Weights of a small autoregressive pixel model.
Model: 5.53M parameters, 20-pixel images, layers 12.
Training: normuon at rate 0.025, 27500 steps, batches of 64.
Rows from block 7 of a small autoregressive pixel model, named by matrix and row number. Rows with one number belong to one neuron. Each number is 128 + 32 x the weight over its row's rms, rounded and kept within 0 to 255. All counts start at 0. Numbers have three digits each.
Before each neuron's rows are labels from the 100 images, of 14976, where the neuron reaches its highest value: "strongest on" is what is common among them. Only what is clearly more common there than usual is listed. The data: Sentinel-2 satellite tiles (TerraMesh).
# fc1: MLP up (model.blocks.7.mlp.fc1.weight, 768x192), inputs 128-191
# fc2: MLP down (model.blocks.7.mlp.fc2.weight, 192x768, transposed), outputs 128-191

strongest on: main land cover: snow or ice
fc1.571:098187155076134084165128151098091115228129113148104092110143148100158140140163144152052105121138170121107099121137082142123183104151103099102137130113149100118176125148058136131103147102096153
fc2.571:159157104165121102117127059102147154100139138094132105102197093128102122151115173118104117109102097123045114106162156117160109162137124123127134091090119158132142189085139142077124087124136065

strongest on: crops; main land cover: crops; main land cover: rangeland
fc1.680:128114114127115086167111109062119112120128143141126141145125064164159154069151126110162117191145154116150169116201166129097127150065178135130124030137106122177107168128089116112141176128152114
fc2.680:107137166086124139131162126122142138142123122104126190097116141105127123178143112116148140028155103157126130146079107167129118134204111088138073177162119145079134124165177106150068135107173163

strongest on: main land cover: water
fc1.116:122179177103138201104095140194148156133111158077137050116094154132116130122154175165126121138167121138159144130135107104075189108136132111154146161130175115108092118154132141085118092123150146
fc2.116:165145111200082078133133147081107129099137097157107190132086087200178108130148132133140111153163111150180082151142098165186131157121136159173159091107148102113098100138094111121121039111096113

strongest on: trees; clouds; main land cover: trees
fc1.171:115127128118137147141171138084217152139139122100095165084119102106102173105123121124102117179125205143185090098143122100092124141110102138112128117117102153100124076121093177107129202095106121
fc2.171:167130148154134090142151156136147135056125107170183160168111106172112158129104125118119150132203140136065107131190083149143135182148159053094116131099166164071177130112195092158075123175137117

strongest on: built area; crops; clouds
fc1.291:108109113100164090099132166114084119100156130123160159124148166140085109128144076168072139107143098122114129089090180151096091101148132116089091117095141128128142179128159124116152092132138114
fc2.291:122041121065124144144172128099082120122114108137109135130172141153166095167098144131102110105111136137143103141149109142116146149078153145164144122121154124153093171171142110167129105135101105

strongest on: main land cover: crops
fc1.327:139085154099053142126061127094122131124151105135135137119100164074129115111159159117153128136112123128140150115149131079088074181116133127092134113141216160158187099158105131065152116132083117
fc2.327:128122086139088181132184119121150170176104138151110110130128144187142121100114128153121183084189136099118138166145153136091128110095096072091143183121120168071079139108124121136071198162148127

strongest on: main land cover: bare ground
fc1.94:076173115171150109137220129141095125164181079153120074123154073181138141209097136084085143140124116153147090112186143122090125188103117106110139079134113134103115090102092101115054104158130159
fc2.94:135128080155194179198107116139158137121089140174148162092105132109060110112133167109122143116112110118115122105104148102195076109130123170147158141110139121144106069136153128063160126159145166

strongest on: main land cover: water
fc1.11:097196131103121138092127126123155120124091139118167166115069138143154104104123076113140147102119157173068119131151141166168095125176095141152053158103108124077103111102201144164159142196127123
fc2.11:165065122081184144166107135122157165185110152114116126150106138086167107160167100155175127147163131139145124123146097151088116115091157165115083091153139128143183098109124127095120130100123127

strongest on: trees; clouds; main land cover: trees; main land cover: clouds
fc1.178:113101142131138132111083116185136135135125111162093085101109138117157155154131106076212062139183094163076089122126131140148120115132137109151195061091079157131091154135099114114191170132140193
fc2.178:160145145136095129094127129114156084119121157098197126173127109092112125100078108148102205069074143127169195126156126118125119136106109149148099070150116112151188138102175125137127140074113052

strongest on: main land cover: trees; snow or ice
fc1.393:147153121152090129118113129084154140096167139129162141101104110133196143087160103157120177099140098091120144081121135131105172141074120077109122117156093094072103111085141136108099143112136082
fc2.393:102127106117122116160134153119123123110137103155132095139149171135134125147046175120099126093110159149104123112161175133070079163161101123135117139176146143117120119099111146133094103147019079

strongest on: main land cover: rangeland; bare ground
fc1.182:119100140176138143136160127137176120155098113150149119111139165182134118109113162134129151137131139122167136112099159129109175172162108131170110136113101155089053177106165162175123146168093114
fc2.182:085066137081194170142193133090150130099177145134143132128144152108159128130205143154126087107048061147141074194145107107082157137122186127126133109095154195120102115132187119149156078085138161

strongest on: main land cover: crops
fc1.611:120118196142156154163144094168129173141121157148059095076076123110135098076081117167161187087136135087145161121136095058130112097085101089100172110133167140089097186172095116100080153129121137
fc2.611:133168160088131106104134143147138186112132124145162155115170156125086118182049072065101198178068095129128129107123135105113078119139158122072130125154124162127164147128105145162157100081073107

strongest on: trees; crops; main land cover: crops
fc1.352:114109175113124125055098126136131108067141198119156171177113120065098175121150180068092108110180131094086110122137118056157122131132155110059098183124101128114222095126128132092114110160144118
fc2.352:078078117151121186154088107154202097059117160113160113094151092150123094091105153152127173185073117194124139157089105107128158128152150133124138134108137152109083160090170106096146118148123162

strongest on: snow or ice
fc1.544:098090083149092118150068112151115130070154090151146118079112070146134137132083067130111065157071132150154129106152117167166073177115098148176135139073140139146153108155154118147100090105136186
fc2.544:165131174132100147106146089163083154161121114072134134154160166116161178128210157138179153150175068133123105051065125101043073131143120106068144124184126133091118067138122104155185104224094116

strongest on: crops; main land cover: crops
fc1.367:164134161125184136091153079134161134130135137175205147109086158068156124075086124123187182156152197076091029120093093155096154124104113110147099119151126114096134145085174200096124075133115123
fc2.367:125100123129144173178147121146102169119068118135133085099127083117136196150120164131128047162149120123117169107126096154126099154130139101124142128134173175081131065119113141170142113134095114

strongest on: main land cover: water
fc1.412:167145181097133129109072116174144106123083150071181188189103131140100109083175102148153131224086144134183153130099138086131161126102121151084109134136080072139127157092132153160193142112153109
fc2.412:135141153106081093152153064123119108107122093163101141121143169100144142090133138093102111104154170090181176150115151141138115147119137097081116098214129094163140110126111130163192190054129185

strongest on: built area
fc1.133:067151152089104086171155138079157099111182073111175197132072108068097144192092199148138043088123122173142103123122175171119088156139121111150117151093137137141106142089103099129171192139163100
fc2.133:137138131131100133039092113161110117125126178165174099112129125135119144151172153146102108142175168132148151176126110132142138103120107145136120094121099118099086175149170169086122073131132122

strongest on: clouds; main land cover: water
fc1.150:079131125143140120133114150151138129099148197164109141157165157125159104167156105147148187128107155067142157121133103152126088197111109089111165051168142105103080157092163107188154120142079202
fc2.150:101134092181094139091111097121083105127091151099106085166142127119135108114101148138114076171104123118149127075114058096170134115159174132093095121144134138101171114140067092139151100144121059

strongest on: main land cover: trees; clouds
fc1.609:150137152134200131183156164163142159064146099103077172141101125117104070142119105128089123165144163144138053140175171080162104164187139110094067121114159106111132115116138118122150083119111141
fc2.609:135141115124068129111098104127125143145104148116152115149140073152136152084114147164123178100144118135143175088091120107125159073127111108165155091134064138113105170118125102111095172094113154

strongest on: flooded vegetation
fc1.691:099098090122176167097140181169102120088075128066154111105079121137059130106151098170157134171136106116102143110232134155131100173123135135159098107111128080140202135141107160116139069116130178
fc2.691:089166131138119098140092117172155089193120131120166126141095084077125115102104136119150134134082112138168106156071164147159161106124159092079203143120168120122126152105165122071169087136135127

strongest on: built area; crops; main land cover: crops
fc1.430:156092129105088141124153058105126147152054154134115124124100083139115107130093131148103105080191094109081147137133116155144123129108122039148141131107104110114110175137119095053152161163135069
fc2.430:125087121147104098155119158124091166102140042167113116148216092169137066122137117112159158083116109133153125161165117057127142175130143200159077178110145143140120117101091141121160149071142176

strongest on: main land cover: rangeland
fc1.433:136130063138173097117146151186048126137135069100092147108135106140151171151133087047101184100133114109107173111103105140187114200127115083205153159098113155108127167120142122112091099123127124
fc2.433:131109186104137132113131116099090177087177120140133104138164117090159096072159174149122075166106090161132147189152127099102127209101170074094130101102150144125124120087160137151147142138101136

strongest on: main land cover: water
fc1.54:151089166122128130144156123180110139134163117134121122169077126155101148173133103126140143137198121098157170147193137112103118143111112102090188118078183155139102126086124121107125095133191114
fc2.54:112180136117163092128111195080108142126142166115175119031077128078121151114154170185081133120097144164121103089058070180121139134133139161164100164116056094105091133173156107102151094080067129

strongest on: main land cover: bare ground
fc1.199:115157154128092147120115193104090136133127147118148114141137176123190161065082124152147113166082115138123097141060154112069127183108158075140102168130039082069175136055131102127154132157129121
fc2.199:139199178082111191140128105115085127110110151099116080113117150122151107123138176093109117140115104154107098103148088090120142077165124107193131137093137119113116123136168153141112148082097162

strongest on: crops; built area; main land cover: crops
fc1.300:148131101079144098118089069113094122104059111124148140106129181139080181093160107142116147110141164131104156165175097155176109178140148087120110149150133155115178107116143103157158150124122098
fc2.300:116159112103098133111101158181105121103140191104069184130121160143128102137136074114164106144159092145138142097149125171113120144121171107133196161117070092150104051061175172180066124166170154

strongest on: crops; main land cover: crops
fc1.616:124098130121138101110081166116176138092179138169166175147148100130155103132086094108115092132160141142145093114132122125186187156155124139120104129149149154101145138125175156095197128077173126
fc2.616:119128104096103169148130088138166089105146140094124107148195101130108114125175106100109077149135120146135107147118083110102126153125151141123149176072122135150125131148104056166094160135154141

strongest on: snow or ice; main land cover: snow or ice
fc1.555:043125102152136068077095123114159160153087120136137093155139126126141122139108116142092123131101145102108141101127092108113169173165140089139158096103109101152129132169075168150117125119058131
fc2.555:121129120112109121196173097155058079092118124137139165060103145146099119159154093109136117094129122139157096117117133122116163146081115148130103115190144116092076117090171067104102118115174173

strongest on: main land cover: trees; clouds
fc1.260:105134154078096077114102203131177178150161052118153133129122201203139150155129094138140105153138134115137117108149144097175096150142165087124104108098137094118134107095134114145146147170140114
fc2.260:119101119216131182125171073125099103167137146149139140083151091098154137099099186128121175138099112212135151211116095144149117089134068209178145105193094112117081158160142094127165162156058172

strongest on: clouds
fc1.479:151147180138110142156167155142173144171105065128054118161087074104095159069101174129118103120155160096097154120108082098133096131115131128043088152139120125129138125134161128101197197098135082
fc2.479:180132068119139131146151144181134081118131144104132103119108106087137103183202181134179145185108124095135092096133124201131175154124128109172121101103084164092158151211082088160125111108112155

strongest on: trees; built area; crops; main land cover: crops
fc1.120:115182114134093106171110176153133156095115145138118088154111142115116130149193161123078103061123118120129141131203096087120097091091107105125089154159133083145103131114040123139126134128169139
fc2.120:117070118213195139125134102155085159128107108079151135170159156116131162040178110146115098168152129108125090084114144129136177125108100151123159138108091121138126198098106162071180184158107135

strongest on: crops; built area; main land cover: crops
fc1.248:128129165168122162113145113166128133166148109131184163080119097172113130143167104170060161160142151141097122118115157154119108093112142098148151105151148096109162159205102106100081198113172166
fc2.248:144111128110149154132141103121101126085091164116167156153142137125176100099120176152146118164076104142140141180145115036134121090191137135134101110120157173098106099119089159166119087077083120

strongest on: snow or ice; main land cover: snow or ice
fc1.748:124151121084166096072119076081146156167151146076127163148162137148178107154111092126096133115211093155087134144106151179110149118100150149148160132114116105114144175115120047173129097180123111
fc2.748:140150115165127194135105154134205114150141152121124149166127102097087179101166134089106098067130166140123131172170091120115121086089118070096169169157134142121092114119143148075121104071157168

strongest on: main land cover: crops
fc1.67:133152121228127119138106130155122101126147142133194141153112188147140120151124106115125152179133177126121100205146144094117116126120144101161101129124113123109097184131176135176148202104126169
fc2.67:149089111088126135094089113132134150130129055165181142137139096128093116069097149089139135169120072123119165124139114123104129136117127146186187082133196169148125139105075123120129135123129150

strongest on: main land cover: crops
fc1.96:117130159130134118147127146141100122115143087198165122193141131113196094137143158137123212121127145023122094147115106167140051145112114184097130163113124116150182107163157162029190143149123133
fc2.96:088085123204135123127217118091139072167170111078128168157114115146160113138133124129166162132135067098158135114145203133106079114079082106094071138125110110104110169132149120132181152074156122

strongest on: trees; clouds; main land cover: trees
fc1.722:092131050094068064109117121112133082081141124081136200122144115159115150097141119142152127174164089141166088158139111094116059146104083131172113083143098086113067135126163116129149161114126162
fc2.722:128125090130146122173115130167134173128117150114124114146122111077158108181134114129157132124134097169075095226125132149173075104180101149140155167123119126144123114044141169053146155077098212

strongest on: built area; water
fc1.2:164115148107129182157185111097109144110111182171137143078148163134113097115162088140054068092135037083095139091133193152120132190147129126077134134169144145174170119069087111113118178158115149
fc2.2:144103060141095125115105118145183180157099099122158097093127092110140089152097114125164198125094184124102077167130176102152136111120182069163169133123107093143133137169137142110130114117066163

strongest on: main land cover: rangeland
fc1.49:113074114166127165097158144132135061165080099161125179134062125078169172145154155152180116120082147107081142091123080125146135200131134142112164106135147113189105131172111148203115166101098074
fc2.49:095176078116143070148113152103131165113170145134150111094133122203101129135064146125125154107200077093176166137174184141131126117119163184104132123115127112124117163071094148076148077140148126

strongest on: main land cover: water; snow or ice
fc1.396:146088140163107094125130166108111086093130090096185136102165121097115131158141158145128124111063154126172126133115068202102100081159114139113109088133139190175180197086181201076168128134102152
fc2.396:112130123063193134115147128142081174077100146091059081183165087143128048098054115105090134116127082110096121140143212012087095141159134147145135151150204135162123077170117116161144112147112106

strongest on: crops; built area; main land cover: crops
fc1.683:125147180074174101109119103112163186115116182127137165185101131156099111128111143150142165117151132060105085125108167107080150136106189093110119157130134104117090154154085173150151116155149133
fc2.683:077099109118176121172181158143143140128140076159123058148186132146116095131070164063192138108124121160131137127148082107112139114139087201211108194165166179149145155066115135114034156120091116

strongest on: main land cover: trees; clouds
fc1.191:100129155078101132086135166136136111122114108117133126179114140044143182096132169139099144109173104143093208060125102142112128142181147115055112119150121116135123142114115085131130059093083154
fc2.191:128084180110145139150128108190103079128139180114086166148091098103143180182120154101079096152102154080142131101123157075167154126093106153117153082128147101081122145155111110156114152191117074

strongest on: crops; main land cover: crops
fc1.356:091153112091124121140148198108139155137164169115196106097130102128146154120134126046134091068111166138125145152075151142116152166099166140090107073073133121172160096128107144106143125195138121
fc2.356:097096144159156145178065110108103107090161063170158122165082127152115144126123091101114138119133118108171108139111186108114180095115074138118103141088102111091112150146105187151156166162114129

strongest on: main land cover: trees; clouds
fc1.4:162122113093145133153169178151127109126132125164153090120156127129136148094150113129099107130142142113165116165175095078145084188100133169208173137060119132142116191159108146141117093122124152
fc2.4:153148099140094146117087181168127139208154136113079081122099149106111099134123106081152118093115162081148123107163117129098123072124127068136123156161131125113142000044200148132094132095116122

strongest on: main land cover: crops
fc1.530:145193138106110111126144145088088144149120105098128059113128140118129045125180098154158113117137132119140174158129142121135141137148082152110125222075159138103154134106168119148091067154082149
fc2.530:184167102093116140104120118125131145101116110112137125138072163077108142136131142092109181162145199126113083116151104129085115141166130125100115102118132144077070115174152168149026125129164122

strongest on: snow or ice; main land cover: snow or ice
fc1.657:095148166122166068048128140184096094083128112109150122132124216083146144093137075097126098119125088132113163191090172128104058129148104149131089149140106115137125180211164057063123151108124145
fc2.657:122124143163151131101136163209090110126141136136135103177135132160082111069118126202146116116098141154180181169091131083078135128164069101149163136123131134160065155108112188131111101134122097

strongest on: trees; flooded vegetation
fc1.513:125166108166131117134131221103165119134127093142127134162111134091174171130156217143078128102060167160188114100127145175170089129060154109118141161170197097133075130130163122155118088164093100
fc2.513:166124119161159132118083126175137138180100093143081134116094110143089172129140142118100128100061119130129177140104176110119123106172140183120112177125125172117060170117116116112062190100102139

strongest on: trees; clouds; main land cover: trees
fc1.684:144162114091090144086186139150129121122115191114131151159178120101135187161095147137083115081143147119139094137104104129112092160166120101125071138114148111111151086125130100055117136106165165
fc2.684:133117157181144130173122122171091200073109122240102149122114148108139103072160106153159113159126146136140126098128095123165158139094194096142100156155097168158147108099159133131203107136110127

strongest on: main land cover: snow or ice
fc1.95:146141153109147104140116168163135129107122114114076127099111156107180128187094129124125073109150081120143120141150074121091141098172112142132123148070097144091131110149149045075180137117195098
fc2.95:188057155117085137154078137138146121138114129126167129118148093128119178173136141124173137096121118092114131143129178106101129183126103209146169133123173175134162115152127185143111121179127144

strongest on: main land cover: trees
fc1.5:152135173167164149141125180146107122101122120186121091129165201185087123102145119161113123186113122113188109144124198157110094090090123109180140139142130056082123139075144079132169144125175117
fc2.5:166126159092097111117118153112108160134099133085085074166102119122089101112103137060119128117140111089203115135092135142134146103111159127123125114197154085123138133145117142171094144064114117

strongest on: main land cover: rangeland
fc1.579:083146093089103168131120112149156128111145078148134145128066147092099150150107064083148143150107181152120151115165103141119151150101088138143122097129107138166154154149107112116137166109163161
fc2.579:142145150101164101087165170104168145141135188147126146164138095145195079139097211137097085128125124084155113111090119097152125082145152156166160141117130112118065106153122161119091119073151136

strongest on: main land cover: water
fc1.165:122131177093217165157159086167104168159166098108118090169137117097100142112144183133146150146099106154112174133131137113143062133111167132122162146173158121099116146120138094112127141121066118
fc2.165:115154126140110098160122172084119162101134139106138153141109122083158125209128155141066115163095169146116194114172109173143100092150139142136092091075136186120137178081096145180123141152208113

strongest on: clouds
fc1.590:108167148184070142141118202126081088083105080116110137083152153168135177131094101099095127181107116143155088070111144124162152108122120129132096124125147132120203203110084150156079122147146130
fc2.590:112070047134111122101070146121136144089159123150097110134170087114044148171131100140213153148083185096161172168149177093103131148127148161186119116089189135174158123165120158090177064099209159

strongest on: trees; clouds; main land cover: trees
fc1.24:085155149132148097114091105169102133108120139099173168094176129156104115104174151107180166104144122134179092146121126138081129133173108126148156118137115149125114156103151066102158165126135139
fc2.24:169085083132156136135122143119157119095066132113117138139090110148154139120126105119123033095085076153128151155100137127097149138114163086108125096151172124139171075113193172105101058045103120

strongest on: bare ground; main land cover: rangeland
fc1.132:132130097062109140174131107167103150135155176150154108091150126166126122095115191118085066131046133137181127136103152121125191200095148127075125115169109126104108123148123131109133107151161195
fc2.132:155095123183177065102102108121164098112102144134107151167141116101127097134103124141156190099188131148139107197109137126185152155172089144123093122126126155113156186115119172086103119050143066

strongest on: trees; clouds; main land cover: trees
fc1.690:113114150092107152090160129112191149166150157100106139149164143114089102164063197145088140196124118113147178113161140139148138144104121138140146130167143127083142147114159106114100167120130138
fc2.690:132170140119121144125171211153122167113080065141104096136123094149154200092175114126179140135155121234159117132069186139115142159063126200110098101123147134102148204168138119142150121167161072

strongest on: bare ground; main land cover: water
fc1.404:158141136119191087080076120069124149134102148052142157144109112152134186099054094178167088138163131088162136109046128142104145109131138140126150205155175153119154176147112191140097156148108096
fc2.404:158111088126158167132188178138120092079159094122092152168154141154085089118197181050151184173113148110103135206193125170136122149147163145165131138124109102188126068131148084118117169146130167

strongest on: main land cover: crops
fc1.699:155150193143137150120122102165122117174074188200140055127149105145168110094128146109127108097145111058168143145113103101130114115119132110120199155099145162088167142150106132113117143153085122
fc2.699:125091063158124085153182215144165153146121094181149125128087099142116122140160117104077155144144154162161160125100186099116161111093135076206143166199127151155145149087128128158116089099105090

strongest on: main land cover: water
fc1.505:117219104155090080129118147120186106102103101134115150187174138127103179120068108114171146159124158170154102146079137178172103084090096150113154116179144128088127202138151110137111127121108146
fc2.505:201125158162116158122106103079115147077146064158118160203195075172115115180096096123140160170117143121104144132074117110134123128157147108130090191127140134071119160126123142144097127115146093

strongest on: main land cover: rangeland
fc1.45:170143115132103103085153099155150105017095139128140123096136119032114127073149130127122109068096131083094100156148127140063147112154158156095076092094124082096084136107146169106153063070087097
fc2.45:128109090109131137131121128109156104146156131129048088161131071106118126078149120125155150118060188122102127112092060099129120127142133111138161074146099113066143162181160153103119186194087151

strongest on: crops; main land cover: crops
fc1.451:168123099110116090078232094162123097142144120116095083085200144110126086137150062101145109122113124119140091043140104109162143166118060103057105187094125163089088174115127123138114143091094150
fc2.451:103194143131168158098079102133133136147143161114109158165087112169110155168181168106130109112134053099171064149144170116120071130142146143149133096096116142113131083104072149169128101076124140

strongest on: snow or ice; main land cover: snow or ice
fc1.269:129149089160108100100145161163151157053104100122132088133166127049106175048157130136177104066130163074144093132133111141121114166101157140157156079098163136076102139095096131141144111132080137
fc2.269:117147169114146118196131081065141100165184092163087155103112145184131115133111159137057195113136082137065121121146175114136101126090134071073128146150168140115059123098131111104135119173132107

strongest on: main land cover: rangeland
fc1.719:139165104153128067102196114082134135143113139122117148105105149156128092157115101131105109133206083013138171097156152185143099169120105109127168164169197045180081193119128149080155115100164085
fc2.719:081118140074142176124116118204138169106110134109129037146205114127119155123152177159128127122094110153197136126122133085140172120163190166114177101103180154125191114128147086130123177159136130

strongest on: water; bare ground; main land cover: water
fc1.674:147185105150109126045168138144147100124125147162111089135096134033143055118169171122162141121140165117114148111060051106121080110134131091120100145135104100116101094205137197109124135095164144
fc2.674:118072148124113127124138147150132134105113114024127123145168230189160148113098094136137142201170107128164085138128112074118189111074143129172159144092141118115156104103114110071069084138108167

strongest on: main land cover: rangeland
fc1.565:126108118152101134118117108156172118093150123080168081154098112169092150080118143157118090163153095122115139094134136086109207156124112141144082116136162124185112118120070180098078153121122110
fc2.565:152092178076164183110168165048106100134131180149138137066087173094150147139170088132114077110163157103133082150100124145188091171123124092143188138138209133081140098095142155178150158081174128

strongest on: main land cover: rangeland; flooded vegetation
fc1.483:117117186137143080080186109117119119126139122138121089161110149159126182147147172126116112130161152078081145085065130153075122120134146156070135140149141124167121095146139103120107113183147135
fc2.483:156104105143091136103110136106106158160134140084118137112140075071162105116151109143093163140163116121104163146054127136143129120161169100113163090158160170136099096069143107144127109075132084

strongest on: snow or ice; main land cover: snow or ice
fc1.473:146121145131120121157101087115087097155053125170119097111190160143138076177107123119059141065109090084110110099119109182168133163151096114116148115113094133094156088132130153091080130094171123
fc2.473:119182127135098112122137092186122099084155093195143122118119138128151105071134109122134090154133170093130163144175125167127138075112173125114077184135075092154147126155118080109193165140130123

strongest on: main land cover: water
fc1.51:123087082142176144147098167145105043034128113120203097146121162111123118125154118086117093061112162180047134135080146089108069160128086117112143167138083144089128046115140177124096090171103154
fc2.51:092158140123113113047146158148119138196122118110107127116159120164146159132122116157105133135079150112097101129109130123173127086181190146113164176165142130127103143159121136124076117075158158

strongest on: main land cover: trees
fc1.64:131164146069178077144135156118153072123136195108094123169106155099118081071133126127125121150156124156101147125116113105096118129122150108108105122139135086156090108140122142114104118142102129
fc2.64:127091097166155128107132139113106112095096167130121119100124160117128127148143114120141151131137180106118149157154177143152121137126128109147129075117076164084149121135113124192086167157118186

strongest on: snow or ice; main land cover: snow or ice
fc1.728:108100190079135110156051119131090145199103111156095124103069120076141107052147137158118144128121133123162123128109162131132129125125141098062141098144176114084175108136143131158159146114095151
fc2.728:150179083109104118098186042123106097100137092102096112101128135100150082150100104177171091091153078132154130150118111140177118079165095151195119093120137113146101116134097127118099128128103127

strongest on: bare ground; main land cover: water
fc1.416:138145140191133167077137103096122123104196135093127162130119159120158140145096139118141145148099160173146133143117070133112185120076132191181102130099196111090147109175148125119187123117139122
fc2.416:066098089179116147156115173159154175131106139112150096135120089136154111178164125120105152101112072095141105135130129136174094174137130083125192120101097024120068149156103137117116195112148106

strongest on: crops; built area; main land cover: crops
fc1.644:128119179130128118168063164179152154089148120100098167101176107143133089129149128149111142171142130147108056053157100110119161154124128109134138113163112132120123172136153124150093120089131127
fc2.644:083136074141121122175135091093149151137082154126194133194144114129116091145089107137153154117150169128118150118168158098170108114107118147123140157108104089106111160107118171116153148144183106

strongest on: clouds
fc1.474:118127162144153099118107160119156102152102097192109147093138175108095107107090133128105188141118114176152153207151179191153158094185139118103088135148145169052120141113102115123125160161110181
fc2.474:128169142133080132169108190140119164115110150129096061165165078101121100175129102190191093159131122153093107105124074070167128161116139142161141116180107107135123161106143157118097157131088078

strongest on: flooded vegetation
fc1.206:136153191114151172115194132131120084092142128098148146155100146163107156120154130152126190061122117047104130136112105183126112131140135088118123141188152076169117072103188124125104103189105099
fc2.206:152080123093081129153111135182111184180156097164142131176137133117172128172145101056181093169162123149099167178125090117170153124119090130099197145149136132148132186140110167112131083136145154

strongest on: built area; crops; main land cover: crops
fc1.209:167085142105072155094099146083152100129136133205138117134158083140137034130129109055082069095159120072129133089075138146112187105140148115159131134142126138130130126104119113050130132149125086
fc2.209:131103148115127181118112128157098171080197140087120106123127122149120174124115129160126173137122161182126202187127114110137137111154112081037125094070083106056148151170131108124120137156139139

strongest on: water; main land cover: water
fc1.548:111170130103142163161128088149128167133108092100140195131227124114156135129138150094161093145066143116126147116076093144186111109156152134121143158148102183174112160069179125135138150124076120
fc2.548:134134137118148121075085132078125169164160094139121131146176119178090148100102180108064083094121145116146143078128132124193122147113143106124092115109117146165161199084113091133102111122112120

strongest on: snow or ice; main land cover: snow or ice
fc1.615:089147145180162088052146067100111095186091168085139135151099139134124188091136084101042152159144212154119119156119122141155082067113095169095057117131084121145143123114118186151137144143077110
fc2.615:115028100093119107141117178127073131136135085150123086116169105147174093134154141103203086090110110171114057135131132121119195158140167070103198165180186097122126097144170116096116098102122150

strongest on: main land cover: rangeland
fc1.286:146120141142157076106140154122118187142128122145146176113115112194130112110142111164111124069155093147125158109137058166103147162163148169109148175161155135086174070125136103162052193103146152
fc2.286:123168098165116107176080124164124086125102153152158124082092068185148167160121141133116119153076146111141172128098158135128103071123132117139088127136114119104115133133134147102125064082141150